From a checkpoint of a small multi-label image tagger: norm batchnorm.
Rows from block 8 of a small multi-label image tagger, named by matrix and row number. Rows with one number belong to one channel. Each number is 128 + 24 x the weight over its row's rms, rounded and kept within 0 to 255. All counts start at 0.
After each channel's rows are labels from the 100 images, of 14976, where the channel reaches its highest value: "strongest on" is what is common among them. Only what is clearly more common there than usual is listed. The data: photos of plants and fungi (iNaturalist).
# convs0: first 3x3 conv (model.blocks.8.convs.0.weight, 96x96x3x3, each kernel summed), inputs 0-95
# convs1: second 3x3 conv (model.blocks.8.convs.1.weight, 96x96x3x3, transposed, each kernel summed), outputs 0-95

convs0.15 [ 83 128 131 166 152 109  92 134 148 149 113 118 104 132 151 186 106 158 144 132  94 192 133 120 149  84 118 160 110 125 153 114  74 126 161 121 152 158 133 134 135 150 133 124 180 124 107 122 110 128 110 160 113 129 143 119  93 121 117 125 112 144 136 106 100 152 126  76 109 141 112 113 121  95 128  84 149 135 117 126 114 152  99 122 154 150 120 149  90  97 125 115 126 144  83 160]
convs1.15 [141 126  90 125 165 137  82 140 116 140 129 126 148 112 144 147 129 120 132 136 138 106 115 175  82 119  78 127 129 138 124 105 127 121 180  75 137  78 121  97 149 107 135 127 142  86  94  89 120 169 130  92 156 175 132 127 122  94 117 125 117 115 128 144 112 126 104 122 107 162 122 111 100  72 100  96 156 119 143 141  79 138 135 128 112 142 120 177 134 109 154 111 140 109 141 122]
strongest on: order Asterales; family: Asteraceae

convs0.46 [ 83 121 114 114 112 115 139  73 142 107 132 150 123 167 151 122 145 169 102 141 127  98 134 143 117 113 167 116 167 151 108 105 127 125 115 147 138 142 127 163 127 118  80 122 100 121 114 129 153 127 102 120 134 123 147 114 116  76 175 167 112  84 140 131 114  86  96  84 143 153  97 111  82 155 127 122 132 117  99 130 169 112 117 168 104 104 129  95 100 136  99  96 133 116 100 109]
convs1.46 [137 145 155 147  94 112  88  97 122 148 108 133 132 124 115 100 135 148 138 146 116 142 144 113 143  98 120 139 118 157  94  93 146 112  66 138 115  72 139 119 169 117 140 153 119 133 151 124  97 115 144 137  91 151 144 103 129 132  81 133  89 105  94  68 102  88 157 136 135 132 136  79 133 132 105  98 135 112 148 147 125 108 128  96  87 129 116 130 165  84 125 119  97 114 155 119]
strongest on: order Asterales; family: Asteraceae

convs0.16 [127  85  97 166 112 123 103 155 116 160 129 118 102 107  90 127 136 119  99 110  76 105 127 101 127 112  65 143 140 126 106 150  97 161 112 143 105 137 131 122 134 146 123 165 100 117 151 113 118  92 141 100 140  94 140 115 115 108 135  59 127 162  84  90 139 122 113 147 138 138 128 122 128 131  99 156 101 116 147 151  96 134  92  96 168  78 116 123 158 129 118 139 134  98 142 143]
convs1.16 [187 143 133 140 145  89 104 109  95 134 119 104 124 101 138 120 161 114 103 102 109 118  93 134 138 133 110 104 104  95 130 114 152 149 101 129 152 110 118 155 102  94 160 105 165 151 100 156 131 128 152 194 147 120  86 132 146 102 166 111 122 103 154 111 125 143 130 132 157 105 163 113  94 113 171  99  97 121 105 142 137 127  71 119 122 113 141 140 120 123 106 166 133 154 129  89]
strongest on: order Asterales

convs0.68 [125 119 125  69  90 135 143 147 109 167 109 142 141 160 112 142 130 114 135 127 109  94 138 130 126 137 129 144 103 140 137 132 116 185 124 123 127 133 127 143 189 122 140 152 128 117  78 192 118 152 140 107 123 159 109 164 134 144 123  87 111  95 108 155  93 124 176  85 100 125 134 151  69 158 104 121 111 129 124  96 109 137 133 173 132 105 129 125 127  91 125 124 153 111 105 112]
convs1.68 [ 98 141 107 112 104 149 122 142 122 132 143 185  90 149 102 128 122 132 180 112 144 106  99 133 142 146 117 115 108 130 163 136 141 121 151 131 128 150 152 142  50 141 174 118 122 119 127 134  97 126 119 109 125 114 110 187 101 141  89 128 127 104 119 144 134 100 148 125  96 145  82 128 108  56 126 106 111 129 104 131 155 136 146 132 134 134 111 124 157 158 142 151 127 148  71 146]
strongest on: class Liliopsida

convs0.29 [104 136 117  76 148 144  91  97  90 143 109 106 116 131 156 132 135  95 125 103 117 103 145 114 122 134 127 121 108 122 137 177 152 129 127 108 100 129 147 115 134  47 163  99  98 126 120 138  95 124  99 157 125 135 101 132 101 134 100 131  74 139 106 100 168 114 159 102 129 166 126 138 115 123  96 124 113 144 169 108 105 146 137 143  99 144 121 138 145  84 122 177 107 132 126  88]
convs1.29 [167 141 147 139 141 137 120 148 113 104 137 120 112 154 152  95 116  78 161  79 121 104 105 137 169  96 116 104 119  98 160 121 106 131 117 145 135 105 121  70 136 119 115 105 154 134 142  99 132 155 122  97 117 149 138  96 133 141 162 104 112 125 171 173 148 148 177 113 104 143 140 123  92 111 118 126 127 154 123 105 110 120 167 150 124 117 131 197 100 128 115 142 143 158  84 118]
strongest on: order Fabales; family: Fabaceae

convs0.78 [125 111 110 102  97 131 119 118 139 129 167 120 174 135  96  94 129 133 112 116 157 111 121 101 132  87 173 109 109  94 105 148 167 129 106 117 148 126 126 155 156 175 141 107 129 123  99 143 101 135 116  96 133 107 114 115 136 127 113  94 143 159  98  87 129 121 101 137 102 165  82 121  85 166 136  94 151 154 125 131 110  87 107 146 142 113 134  85  84 120 156 140 146 150 110 174]
convs1.78 [111 165 137 155 117  90 173 191 123 112 137 129 132 119 142 107 145 131 169  98 116 107 113 117 125 125 130 127 131  81  98 115 128 116  66 130 125 123  93 140 113 156 129 156 118 148 112 154 150 127 137 129 144 122 129  97 146 108 122 124 135 176  92 142 124 124 130 155 136 100 101 153 119 128 106 108  91 138 170 133 183 133 151  63 121 122 165 111 100 132 105 147 150 181 143 131]
strongest on: order Lamiales

convs0.67 [113 125 161 140 155 129 121  96 126  84 135 138 120 122 121 131 131  93 149 125 143  92 123 107  76 119 116 156 142  83 115 129 167 126 111 138 106 154 148 121 110  84 109 121  97  94 143 135 114 147  89 143 143 125 100 132 123 149 127 144  70 150 133 126 186  90 115 142 146 102 118  95 110 142  68 155 145 121 154  84 136  97 147 122 163 130 120  99 143  90 130  80 127 126 106 115]
convs1.67 [156 115 137 131 110 153 113 102 156 118 164 163 112 127 108 102 142 105 122 114 176 105 108 103 135 156 141 187 142 182 137 142 103  87 153 115 149 104 125 144 131 126 126 141 109 116 171 103 118 155 112 132 122 122 125 142 137  95 141 142 109 161 111 173 144 144  87 152 111 111  83 122 140  95 146 128 106 129 115 146 113  98 118 142  96 133  69 113 138 180  77 102 132 133 111 120]
strongest on: order Asterales; family: Asteraceae

convs0.17 [ 85 113  92 166 113 143 124 180 172 104 139 145 112 157 117 128 143 157 104 110 132 118 162 103 169 139 155 139 115 146 132 177 122 131 112 109 130  99 127 118 138 164 118 100 136 139  79  99  90 125 110  85 146 114 129  80 111 111 105 147 105 124 121 114 170 126 137 101 174 132 125 116 153 123 102 136 144 136 115 111 133 125 142 104 137  90 113 151 189 156 126 109  96 122  90 140]
convs1.17 [111 125 162  78 112 159 102 119 102 143 100  98 138 149 113 162 128 142 132 139 129 128 127 123 170  83 126 172 140  91 118 159  97 112 136 125 125 130 106 117 167 119 126 137 129 126 128 113 147  99 121  69 161 120 149 126 139 168 131 121 165 111 120 127 122 141 118  65 109  76 179 123 102 113  99 141 136 164 118 118 166 125 137  82 108 141 112 158 109 116 110 153 108 123 110  86]
strongest on: order Lamiales

convs0.70 [158 154 138  70 125 128 166  64  61 138 125 104  98  99 135 129 113 163 174 111 125 146 131 102 130 135 161 123 109 150 139 116 135 141 131 142 139 149 124 130 124 106 130 103 129 142 193 145 154 133 113  72 131 140  91 114 149  94 110 178 101 147 116 112 116 139 100 138 121 115 130 118  99 128 132 116 133 144 140 152  73 141 177 151 137 136 114 137 122 117 116 143 112 138  94 122]
convs1.70 [124 141 144 150 111 139 110 145 153 121  81 120 127 150 148 128 115  76 104 128  82 120 175 128 114 124 120 130 140  81 183 139 121 122 134 122 136 151  95 130 176  91 134 165 141 117 156 125  94 135 164 106 123 121 160  77  77 139 126  86 125 146  57  91 134 118 107 110 143 120 135 140 119 138 140  97 109 139 128  98  97 159 109 141 110 136 130  99 144 136 105 150 126 155 141 139]
strongest on: order Asterales; family: Asteraceae

convs0.13 [203 109 153 136 123 133 143  88 112 121 156 112 125  96 114 144 125 144 179 136 128 184 133 123 146 151 104 109 129 138 152  96 109 108 115 151 163 105 118  99 154  91 118 129 151 141 107 124 143 135 139 109 156 160 103 120 110 111  84  85 140 169 117 165 147  91 165 119 152  96 109 150 101 143 142 154 119 140 125 151 147 112 126 119 158 109 128  84 113 100 125 164 133 164 128 136]
convs1.13 [185 112 126 131 104 151 142 137 113 134 164 145 155 102 128 157 108 138  85 153 125 131 115 121 100 183  83  72 115 127  90 111 138 163 135  98 131 144 109 128 159 114  90 131 148 141 102 155 153 103 161 143 115 114 122 122 117 101 129 116 161 169 163 141  96 136  93 116 136 139 141  95 125 153 119 167 160  83 120 115  98 149 134 122 129 105 118  97 107 146 128 160 166 156 125 122]
strongest on: family: Asteraceae; order: Asterales; order Ranunculales

convs0.36 [141  93 146 119 121 144 142 139 125 117 110 124 142 168 137 162 110 139 100 109  92 152 147 120 162 134 138 106 145 143 104 117 129 138 101 113 139 163 119 124 121 143 105  97  97 124 122 132 127 129 112 111 142 128 144 153 144 172 106  70 193 146  67 137 138 143 171 146  85 156 128 111 148 124 151  86 154 149 109 126 112 124 133 109 137 101 130  96 143 129  96 158 104 139 192 174]
convs1.36 [162 123 188 136 156 147 113 117 120 107 155 115 100 144 100 133 110 143 129  95 109 143 134 100 125  96 176 107 148 122  94 116 172 105 150 146 152 160 124 144 131 132 121 207 115 113 118  83  84 134  81 141 117 112 132  78 160 140 147 119 114 113  70 111 115 129 128 115  98 123 107 137 130 155 112 133 152 153 103 125 135 126 117 106 145 128 127  94 111 136 106 147 141 154 138  90]
strongest on: order Asterales; family: Asteraceae

convs0.76 [112 107 155 145 112  62 163 102 129 120 128 105 101  94 108 151 111 134 140 135  74 168 120 110 101 145 107 115 131 115 125 131 126 177  93 114 140 163 135 100  94 130 152 140 116 100  88 164 128  78 101 165 108 145 142 118  90  63 129 133 134 103 123 142 134  89 121  86 110 134 136 127 117 134 114 118 119 133 174 115  97 132 151 120 101 103 129 132 107 144 142 119 102 127  92 139]
convs1.76 [123 127 127 104 148 154 106 108 112 121 139 135 129 117  92 175  92 144 151 114  86 116 116  79 101  99 108 149 144 132 150 147  91 116  95 134 105 171 156 132 127 154 146 152  81 128 150 155 114 106 147 141 108 141 103 134 132 103 113 104 191 143 201 156 131 122 150 105 146 129 175 115 118 125 159 167 133 118 167 104 147 141 126 103 108 156 149 134 131 133 136 113 150 142 101 111]
strongest on: class Liliopsida

convs0.82 [ 98 123 112 128 135 155 111 115 136 152 147 118  93 128 113 117 152 126  92 150 125  79 127  90 109 133 109 122 142 114 126 145 130 141 150 154 103  93 133 110 156 139 132 123 128 107 124  69 136  90 100 105  92 145 167 124 149 145 151 124 132 151 112 151 121 104 140 157 123 118 113 100  80 157  94 145 119 118 141 102 126 147 128  87 137  99 108  84 194  68 167 167 136 150 138 113]
convs1.82 [198  94 101 145 116 121  97 116 100 127 135 132 137 139 167 128 153 156 162 120 148 150 132 163 165 138 165 149  89 116 132 103  86 133 152 111  96  98 117 126 129 121 134 147  98 134 138 139 163 111 132 173 150 128 102 132 112 152 136 131 114 101  96 160 161 170 115 139 130 149  89 121 143 148 135  79  95 117 149 133 143 148 164 123  96 137 138 110 135 154  85 100  95 147  99 141]
strongest on: order Ranunculales

convs0.21 [118 105  96 133 126 103  80 171 137 116 120 142 102 122 130  95 180 131  91 121  99 117 152 155 137 110 132 191 131 158 128 150 144 135 128 122 112 134 145 112 111 108 126 135 131  88 123 116 159 114 154 126 111 110  92 128 119 123  86  98  85 105 131 101 117  87 137 139 145 143 136 128  77 105 111 118 191  86 126  93 110 112 135 158 130 136 140 105 140  73 118 133  96 102 141 108]
convs1.21 [156 125  67 107 140 118 124  94 113 131 126  85 157  93 142  88  87 128 113 130 133 137  79 123 142 122  83 100 113 132 124 131  97 139 142 140  98 144 111 109 151  70 105 191 132 129 112 150 130  93  66 158 133 144 122 130  82 146 146 117 120 114 151 126 161 110 141  91 133 129 124 147  78 143 123 151 138 109 134 139 129 125 106  80 100 116 117 127 142 114 116 100 125 143 134 137]
strongest on: order Asterales; family: Asteraceae

convs0.73 [105 154 108 134 151 140 124 119 113 127 114 136 130 132 150 138 145 117 119  71 132  77 133 135 133 145 103 102 103  70 132 132 124 105 119 144 129 130  87 109 121 122 107 148 117 166 121 168 114  97 130 171  64  77 165 110  95 122 159  86 143 121 131 105  83 130 131 132 155 129  97 132 142 114 169 135 157 141 114 143 144 129  92 120 139 155 157 141 122 193 147 123 102 104 119 126]
convs1.73 [ 88 129  96 120 126 152 105 101  83  87 110 148 147 119 123 142 128 161  98 111 154 127 114 128 138  84 149 130 114 118 125 101 171 124 107 133 116 127 108 175 122 111  91  75 118 104 149 135 126 113 144 142 121 139 148 132 175 141  72 152  90 142 112  97 139 124  84 155  83 121 110 165 131 119 157 108 101  95 109 137 118 114 100 138 118 155 145 128  90 107 138 107 101  93 138 162]
strongest on: order Asterales; family: Asteraceae

convs0.0 [165 115 105  92 139 101 132 134 195 104 147 153 112 129 137 116 119 155 147  98 146 122 160 118 105 114 141  82 112 122  96 155  82 125 127 131 151  95 100  98 133 163 107 103 149  90 117 154 119 130 115 105 122 111 136 144 123 157  96 144 113 165 107 113 117 121 174 106 103 135 132 119 105 130 152  92 129 149  89 110  88 166 174 133 142  76 134 136 123 104 154 148 114 110  99 144]
convs1.0 [152 123 114 125 108 133 130 133 165 123  97 103 106 173 138  94 120 119 117 151 111 131 122 115 114 115 119 110 165  93 119 147 141 137 109 103 114 116 116 110  97 121 122  94 123  95 119 147 114 107 140 128 114 181 140 146 111 142 180 119 170 149 174 161 149 166 149 123 131 151 112 125 124 139 135 128 106 118 110 158 128 120 164 138 109 127 173 207 173  99 170 177 116 103 112 119]
strongest on: order Asterales; family: Asteraceae

convs0.89 [110 110 119 118 119 112 138 122 136 169 106 114 143 114 126 107  82 145 119  79  97 182 126 127 169 109 102 131 105 159 110  96 144 134 101 113 154 122 115 141 139 130 178 103 146 157  92 145 144 107 123 144 144 131 152  95 142 158  96 102 198 143 133 120 127 148 176 128 112 136 142 135 119 106  97 150 158  94 136 127  78 119 127 147 111  88 121 159 146 118 127 134 174 159 140 130]
convs1.89 [136 159 134 124 137 173  83  84 119 143 130 133 119 112 122 142 152 135 120 154 143 110 111  91 136  97  99 117 131 131 102 151 146 159 100 107 164 105 137 138 165 102 111  91 213 107 115 125 134 119 141  98 148 127 117 139 168 150  96 156 108 126 102 155 137 121 160 170 120 112 131 113 111 103 111 111 177  88  85 147 112 136  92 149 127 124  98 110 143 123 117 134 152 162 125 141]
strongest on: order Asterales; family: Asteraceae