From a checkpoint of a small multi-label image tagger.
Data: 90422 training examples, 13.6 epochs.
Rows from block 6, named by matrix and row number. Rows with one number belong to one channel. Each number is 128 + 32 x the weight over the matrix's rms, rounded and kept within 0 to 255. All counts start at 0. Numbers have three digits each.
# convs0: first 3x3 conv (model.blocks.6.convs.0.weight, 96x96x3x3), inputs 56-69, a 3x3 kernel for each
# convs1: second 3x3 conv (model.blocks.6.convs.1.weight, 96x96x3x3, transposed), outputs 56-69, a 3x3 kernel for each
convs0.53:197133087192203155144124158159123127255210153094081111145128188111135163146132140054045027228156141098171237119106081122137100084051070131154140124093092205141137122062067164137169156152169091167199123120133138090099178170138110094114087084116136154166101117091157168152113097097091089096116139128104156183131147128134124117120140132176170120105127159130158163113113098104142142
convs1.53:091121103116150157108145120102111118110092109132093105141142122149138097126139129163156159100097120096100151147160122140162114117131126122151185092144149128152117126118127095076083094097125101141122122095080151131119109104155113105159109104110045090125065066125133114133123148184108110132044079080142127091149150143141171174111100095103086094138132154138120191176127146149133134
convs0.54:103107080121175114176168126099143174085084164116051090134120119139104096165152105137177144096156136091104099097119105082118094118103096092112100086125124110080084155120129100094137090045071127173115124125109149128066116106116141100099117072092099089134118097111098099102122133103109127126121111129068101091152152136108136109102131139104079111116093096137138131156113128101124127
convs1.54:103125117106150145088132116142110087128108117156094079107116141098091115093124120059109094054115112077119080132149175126132128118122108107127150082090160117135159108140134098108107112146156146099073106092074067045050148143127127110143087075080108098110105116077119149127130120088115112087098115134130133130134119124111118115084076137111111157087080133153154113171178158131140129
convs0.55:083113187145131117130162055122176142139142118183128083097119101124135083161193097174085128136157074088109076140148186120113144130117078155098138058138149136189088179101136170141216089156115084116142116151058140149081107100133197137097141148125124108068100159076100163093104134209111072153081133120134104092119142125155172102142123195090208123124138117092086090079133123149185120
convs1.55:138166178162090129139108120100100118110158162116157126110093142120097129152116104135094079107107099160120136081075132096056113109082119115133160121125141154137120129081090114143126136133107156162115131107082112123146146107096094109131100153158147168187109113139125096132138130095145143086128075134136116150183128138147134140125108110118079075113098095164174158128203169098129168
convs0.56:099125147150143195153103086091098098095055061112099130123133129150130158134123110111098077141094054149111130086069129083093112123091108155127144125117152136138168216119145138171135182130110103103074138151142117065108145110054138143107071084147077111139116123128099154184151156162120099101150127107103092098069112129111167160128099134137118075085123115198109106147123034100084068
convs1.56:107094120103096116125162111131120167140130118160127098119099145153150146202192149130125108094108113098115116093105128085079071152126068114120151075149210105146194120112121106164195167186234109124126096099074141121090108108104069071132080070114181114104155155168158180167127115092149129126127151098120104130126091133075089147098107145138161153151163123109084108114149137116155164
convs0.57:096087105163135095124152125093052067139132131111138126128109121089131108130149159089096038129121082121139155173137083170140119088119108148146142166117093137130123111159138102131097113101108131112115140179126152129102096039048173159082182141055109128154096088163126132126114126135144118109151129174113125139128107140136105146122123085092072074096104112132097137164125136182181206
convs1.57:125163188105145152113139152064101170101146164103139166153163144158168145147172119135171111113179084104164126137120184123085128144098113107122157103095147104145146128107134148110102152122093130123141151143118162188154140177148106125117134111101103058060117131100106113055194158116176125161139108146076106080110106096100094098124119118106090107114108106132142149125159150137125134
convs0.58:067146187091146125181184126111176119066125142072100112167144120180140111161100143082204166045117131103102161092109049138151131129148079156121109137147160118131146127085147126083143131114147143091153103069119130124095093092169099111137123139134207141154151115149120095086073118116088122142137147100128144137142099129146103124110101116043123120050100161188123118173150089165116094
convs1.58:092064092144097106125085079154112183124079163115071110093149115122161171155196180129116111145109093128106063147123131110084134159137126198173107161105134128088114132086076079098110093102080109107153091146180100151177193167094170161100110168111115165143106122112135122132186181112172131130157104109127092100119135134110148109133140126159101101103114135127118103091094113103090090
convs0.59:090113166065127147100147165116111106162113122085092094064135173094137112189179197141185223131201229096147157121126079124141125122100147095114099089117092133129134128099090146123089112123100087164126111115100092115117146088082135102084108059076071127095088068091094144138110081123089097118141119125075055080109086071096125131092077107122095108092142145113107137115100161132148170
convs1.59:138120150133103107115094064101119112111091156107084186174137080189153108072092158138126163124115170157167150100112117121132137116094133147097096174140120173111100125126137152149119157148121082099117030071129054092070063093120102146144113133208152142186141110142130065103121123107169137109140152112110138137109077107128070102104127120103135120115162152133112069144134111136169123
convs0.60:157090088098110106111129087161059138094117156140127174142088070145117136145093115036059084085130125168152120145198187147150163121138136101096107116118138073116189159142111139139077112087110175143074205198091113121139118138106156168083128185081108131112152173193173156119177146153153131088151169168176127165191128159175145097121068081090112137110129107136116161127148103145151106
convs1.60:136129118137116097138102107148195166120165172100103129124153135079152104088100087106130137095091073104144112129107099110162105061114100149131081085104095110119127095085113072045095046051121157200204187215227129115168141111112157151096191212170113107103151183165142150136144160158129106114170110142112113150113112169111129132140114107111121126106114113137058098107078081112116133
convs0.61:158173155132144130158109119110108124124160126173199197122126097157119074127131098127114122165173164140166141150172136162131131177113103098122115141149128195157130125137140066059086094086113121113117147118121115125093180168135158136127149110113159124052110136132117224171139174126121125118141087056149140099155173104154162169075123126097145156116168144109153168112157190123200172
convs1.61:137100097121107097136128135140083078113131122133162156119141120093127150080122180199169144123106126076085107140127161162139176128156188159135141099077125120081133153094092102051095050019096142153110109140115071114117142144135157148178125163171185165120136097097126092075108137096125145135161188119174143158177159190173181216176176209184120131202148157090121137079142133102159131
convs0.62:193206210202238214168194176155158156172117142176214180112152167082165188068152169085096089067105134100121128106088140168110130192190211058111141100113117114098119152164146122146174058066082154124102148137076134131109152104127139085119067081075102160180150175186127194177157128095132131101099102102091130134111158162103187160140146110117121128087117190105097070136158158109153160
convs1.62:088167159120185145127164136119137140116127185120101163099125120162170106170155095161145160147171161116144091084097086113127109112112051166163135097122108141098111127132129121134145097135155126155143088142125100116097107115152159115114163121122067086099112111102154106098119120141150154169086073113103124137144141150101125130170195171161180186119141185105096071131119077129134079
convs0.63:102145219135131164143123142106207172105158190149069130098136203125069158151097092189068089138098068100084085160142080127150089068108151118149108074181115069140154149112161138106103152099084080162161089139135153087084110152134106162116131134098085109099123124101129112116210092143217100109159090151090203124056197152102150134145139117137154106113125105123107085137108119133134073
convs1.63:065135113096125089139153119138133119167176175211165145127105145117136139141141109114069067136074061129133079180167200184160151175166139176124118181189152163189130106172134144143131161097135149145113136182153132157130138061142142077156175071088165118132187131129185129155083094102088085114105138165182124151202120125167150118156119167148121176184141188084134145053102100095095088
convs0.64:129143139136146147175154126045089096060099119123146137065047146071083139092113128078095180089123180138183211161132106124071095143118083144162111164169107138141103107119109165119094091088121135157182091175189100150157212172052168115020111084049146114100188109079172118063132136163125095144133130111125119129144119080115076044102121120144157109086119066112157157118132085173199123
convs1.64:151153095116098046073102049112077147141105202110090140162156165181208204126129178090115117117150112120137113106110177091066136115101089166120117215139127147107111145137131136133108152138090149141201173156123163111086049094119084168177086124155054127159069109141097072126163161121138145111117106073113157127099148139060129146091121188079132191147150146085093070125115118102090101
convs0.65:146162198153155130148141123107113134113132145135161153140156161146140143144146148125110094146110073115086070148157183109149162120133124130164144140134125165152135177154151175170146171150155112117094108109101093120110091106111133134144160192197085111106095103127103123127176151117179161163157097123086139141112133127113129105121120131135146157147138136109128094130149090101089069
convs1.65:089101034106117021115135067113109120118137146093109108175123132167163167160185179112124107079089067071054069103114111135136102152140099101096090140150134124123093191195165180172147174154150151138166137116140103078104045102104067093078071084043098091066092096073100146158168141152148129142103084063064094146036074111041085113102108136107110149104121142108127115099111109115126125
convs0.66:131095172138056144160083144045111106099166103162162157086128169074125130142166190136155185119124159070089157174137127162125174121085142127092086114095132141136117137098072123083102141071093213164103154105129149100116128099111095122157101134140109139174111139173165156137166131146135075140085052117086095161041104104060075130115133130091151148122145141125113091060102109103181112
convs1.66:115137135080118128078088076110104107118105121071085094143138141163107165134156183130113091141102103106089132000017153034079124118159161125112122111154152104114095168155132148159137148173102103133139086103106098148124148129145151136127162103082086131062119098115129118153117131137109119101095077053122148137110119125075120140094144127116127141107114106132167168115119169087061114
convs0.67:188083153173098161102057071171126132147085108180133111129131099118150074166189137194122169139071120197072142115093162096090128129134111141144084153154105189137131187203125130120112136105097055095064103144108067157139126110132158125111179188121109164163085223170116169153143141130109106123138048095117178103126190118112218180122106104088068081112079106148148115072141127124146153
convs1.67:180155099150140095113143105149119079143111098139121106176131171176167177160155160151120124150120089144107085136138143130105117128103076091124172104137148129167165122088109136139110171140150154184166116146162114132167131126091152116129218124101165119088193185149166166138159185165126172162108116143162095092131107120137143133156123136201173137215204164116130163092134180089133184
convs0.68:105098083096096134080151175069071066080134087098103120099118130154104095121085095155131127123140117110104088138104104135133114083108109137180146105120142135100118095096072094093067110120122094072143139107121094119140050040069074119189129209233102129155120149142124135135107108117134117092135121121144118150157092086167132109139141150126123145126116109180159152122141144107109099
convs1.68:222175094188175116177165117161187197133159146130141149126112118120100123150159166204210166200204149157159122107159120100156160105158177100112152085111167102150200108085107111100141140149126172120111166096084153068027215182082169174083101155096175155140168157165129139127072065092123147139138143138126156202088146161072104112090077110114141129098093101163140108131121145127138163
convs0.69:121118096105077127208195131096142181148092105149163186121127145061105144147125111127089113155118109102102122084073137126065069183180154099098105095094072167160138110100097173147166128121122143172160092114150122070064142111115115101146136108142124116138098115152120114115079136132132102142191176125181168134110147121088128111155150115130114084133129127143135116122092142125135100
convs1.69:093170150116127115089090108115126135113119158121150173102146186077062098082058051140165162148176170134156129139112139122141156092109127175199191150129146046068095116087096128103119098100136057092107081106132097131125134128130150154153102143129095062066110097124139134169177115124195230205131160170082079115146166131160168167110092139120117160139129154113096115109119142087113136
convs0.70:108117129123122145101123126144148118121133105108129144111131155098141148114162160148157100178124112178117101076076141094128161099129156143119104118087055132103079163159073140117094156148115116102130156122121112129097094079047111068022117082027150173173148143154174153134148140109152121092152151087085074082081095113079079081171156066147142075140112071089100105083105117107109120
convs1.70:099116078117126084089121100154159178139142143113132148127116124119144162138170136113134140092113135080104128144126164126115129158130103066077137112089081157093070142188156133151125125120120144198200117166148140123115075126131091142156056104106131123138119152120100095082139149172061119157046129163125146138115129115074110154096132147086171189079198181126090035170161094199196129
convs0.71:135172073125188076096129088123102096077094161078103179081089097105106174093118160152249178060156157091109141118111092089133119135145110161146128158140089116190134057100119079106142078086116129107127126127110126138123115135104132155111112134128153118067209121088183121095080115128089118127088131109206158104195210170176185167097125093054155148091120165186191158085127124074075132
convs1.71:178150181112144165098138102155119129162089075123112065084152175065123134040077098108084116138134163125156201090094132068031046108121075178195192153217194089141127166170138155129097152144107138198196071119142101116127187109065161137090115128098110123126130197186157200192079110113033098126017059136138131097132087090139104094118150117124138099128128104121112054148142121099116155
convs0.72:154129105181154101132157103134119154165124156178125193107100085135123088137128094144168164089058103037041116096071088133121129120139153084099093098187137109162136114074131127096140107092125134195140141192130112142094121134155107145121114150124067095101072095114098127102164124120112139135101100126168174152110160137122146101093082115084091099151134152128082091077116105030072118
convs1.72:138147160120129156112108127145174090168152098151115109116109091092084087097126130183185142158173130149156100132144141139168167120141123118145137147131109138120090194192181173163161133176167148145153165181160171180132154159114133098089111071065154141142194118140151157174080102115100110117156143167146133058121121115089103084126107126127113142152135119095135093146126090140143097
convs0.73:116167154118159148086093166139116114109104064125126133077126093062086097164094075077101075158127132113103146180155161134163119095116140103101078146127095137102057075085071147161160107102089134176152170152208116084162133174136168152177122093152152126088162144100111107089125149189136143159050086120114102040089127096085127110129155127183155105118126117070123166113068123100155119
convs1.73:095109107127111103123104105138144149172135129146121118106120135134149181142150159158180139130126062093097113140106081134129127099121153160147163128130167129120144127131136131074066139147116104120158101130147127141119180127115170183128130152160127108100155125122166135101180149145168089079145126110141134142149132154135118115149098086135131072094123118141138126169123107223151074
convs0.74:118078101149119158150157186156180071126150168123085155097134144134129152129127148129110106156144158199091127163161106141145088114158137069114134142152076204141091105147150083101164162142077104082155167095148164109179111190114130168139126090157117070140188154101077115113126107161085106111078135125155102073163166107092130073143159117190195108148095091081107100151193107166168095
convs1.74:131092172149094081113120094148153121124131185148154201168137170126131158126168146135128176158128162124136118138113190135109189112133100156140159161147147144138123123080139122137145202148125087089110128112128148176120100087135118142134118148127117078122060045166108108129185144116146147128123075118073080094144131121165178184121131168104138104125132125119117126131148183107103166
convs0.75:163177069124162168159113141205063066141193159025050115194151142084169166093095129042107133119107149139131105196142090090143136080109125103131146143109125104145116112162151099096141131102116111161179121145143144147111099188252110058146124099036120095085119129137173192223119129096136134144138128136155095096139173131139179168123146127154134156097145132133113135152063099178164144
convs1.75:124132144131189127129206185129138155096140155101202189085096065134128090156136113159119100171170134183168130122165129105172184066084163187191151145178146144156114124141145135109116130144122105118098136128113149145180110127074160161107168163100135185194164168139115099092133192159125164154108111163124160175109163199124144175095120121105125125146134120165202177169143151168099086
convs0.76:142154087126183112117143158144106131132078077117081103114107130133138181139135156171093098206103088165100115084112147065119153102133138125140116111190163114189139129147036149137087118117113093148056092153078114210127148215113135145127172129109072135174075144171076163157140150114149134155170166199089142158070145113066081095171118108188161105100127120211131118202141088167178102
convs1.76:138111123149085138155104146112152132110132144139148163203163126167146105129154121170112142186169139206181145121099128137085132158125101129115152110090124122106094104143173111126133112154168131105133152073079174161101125150163087123185118114157172155123169158169217197173116152150150167129129130132138109158191191164189162138132106152121100153115150169052135133068114141091091097
convs0.77:108142129107105098092129085140106126121147126137140113145166120143114102091110110119117135111108082161152106143135109135104108118113087083066112091118137091102086120114146136115114157114101130155168152163137125140115114108181120121136095107114080123096097140144119153155086103113062079102099118125110100079101136082091119149115145161121111115104093099054104080070088104088116107
convs1.77:083151153064143127039105097134172193102126200117101154156149133148146108191167130189168113189135058151113050148178153124150168118109154117130166148122136123126128063080089102147148132143132107109106151140137099107079139122136131123131149168152091099135144132125173150151157147125167131111078102109147116094101090085079076103101112107114139124129162179138062049164089046177121078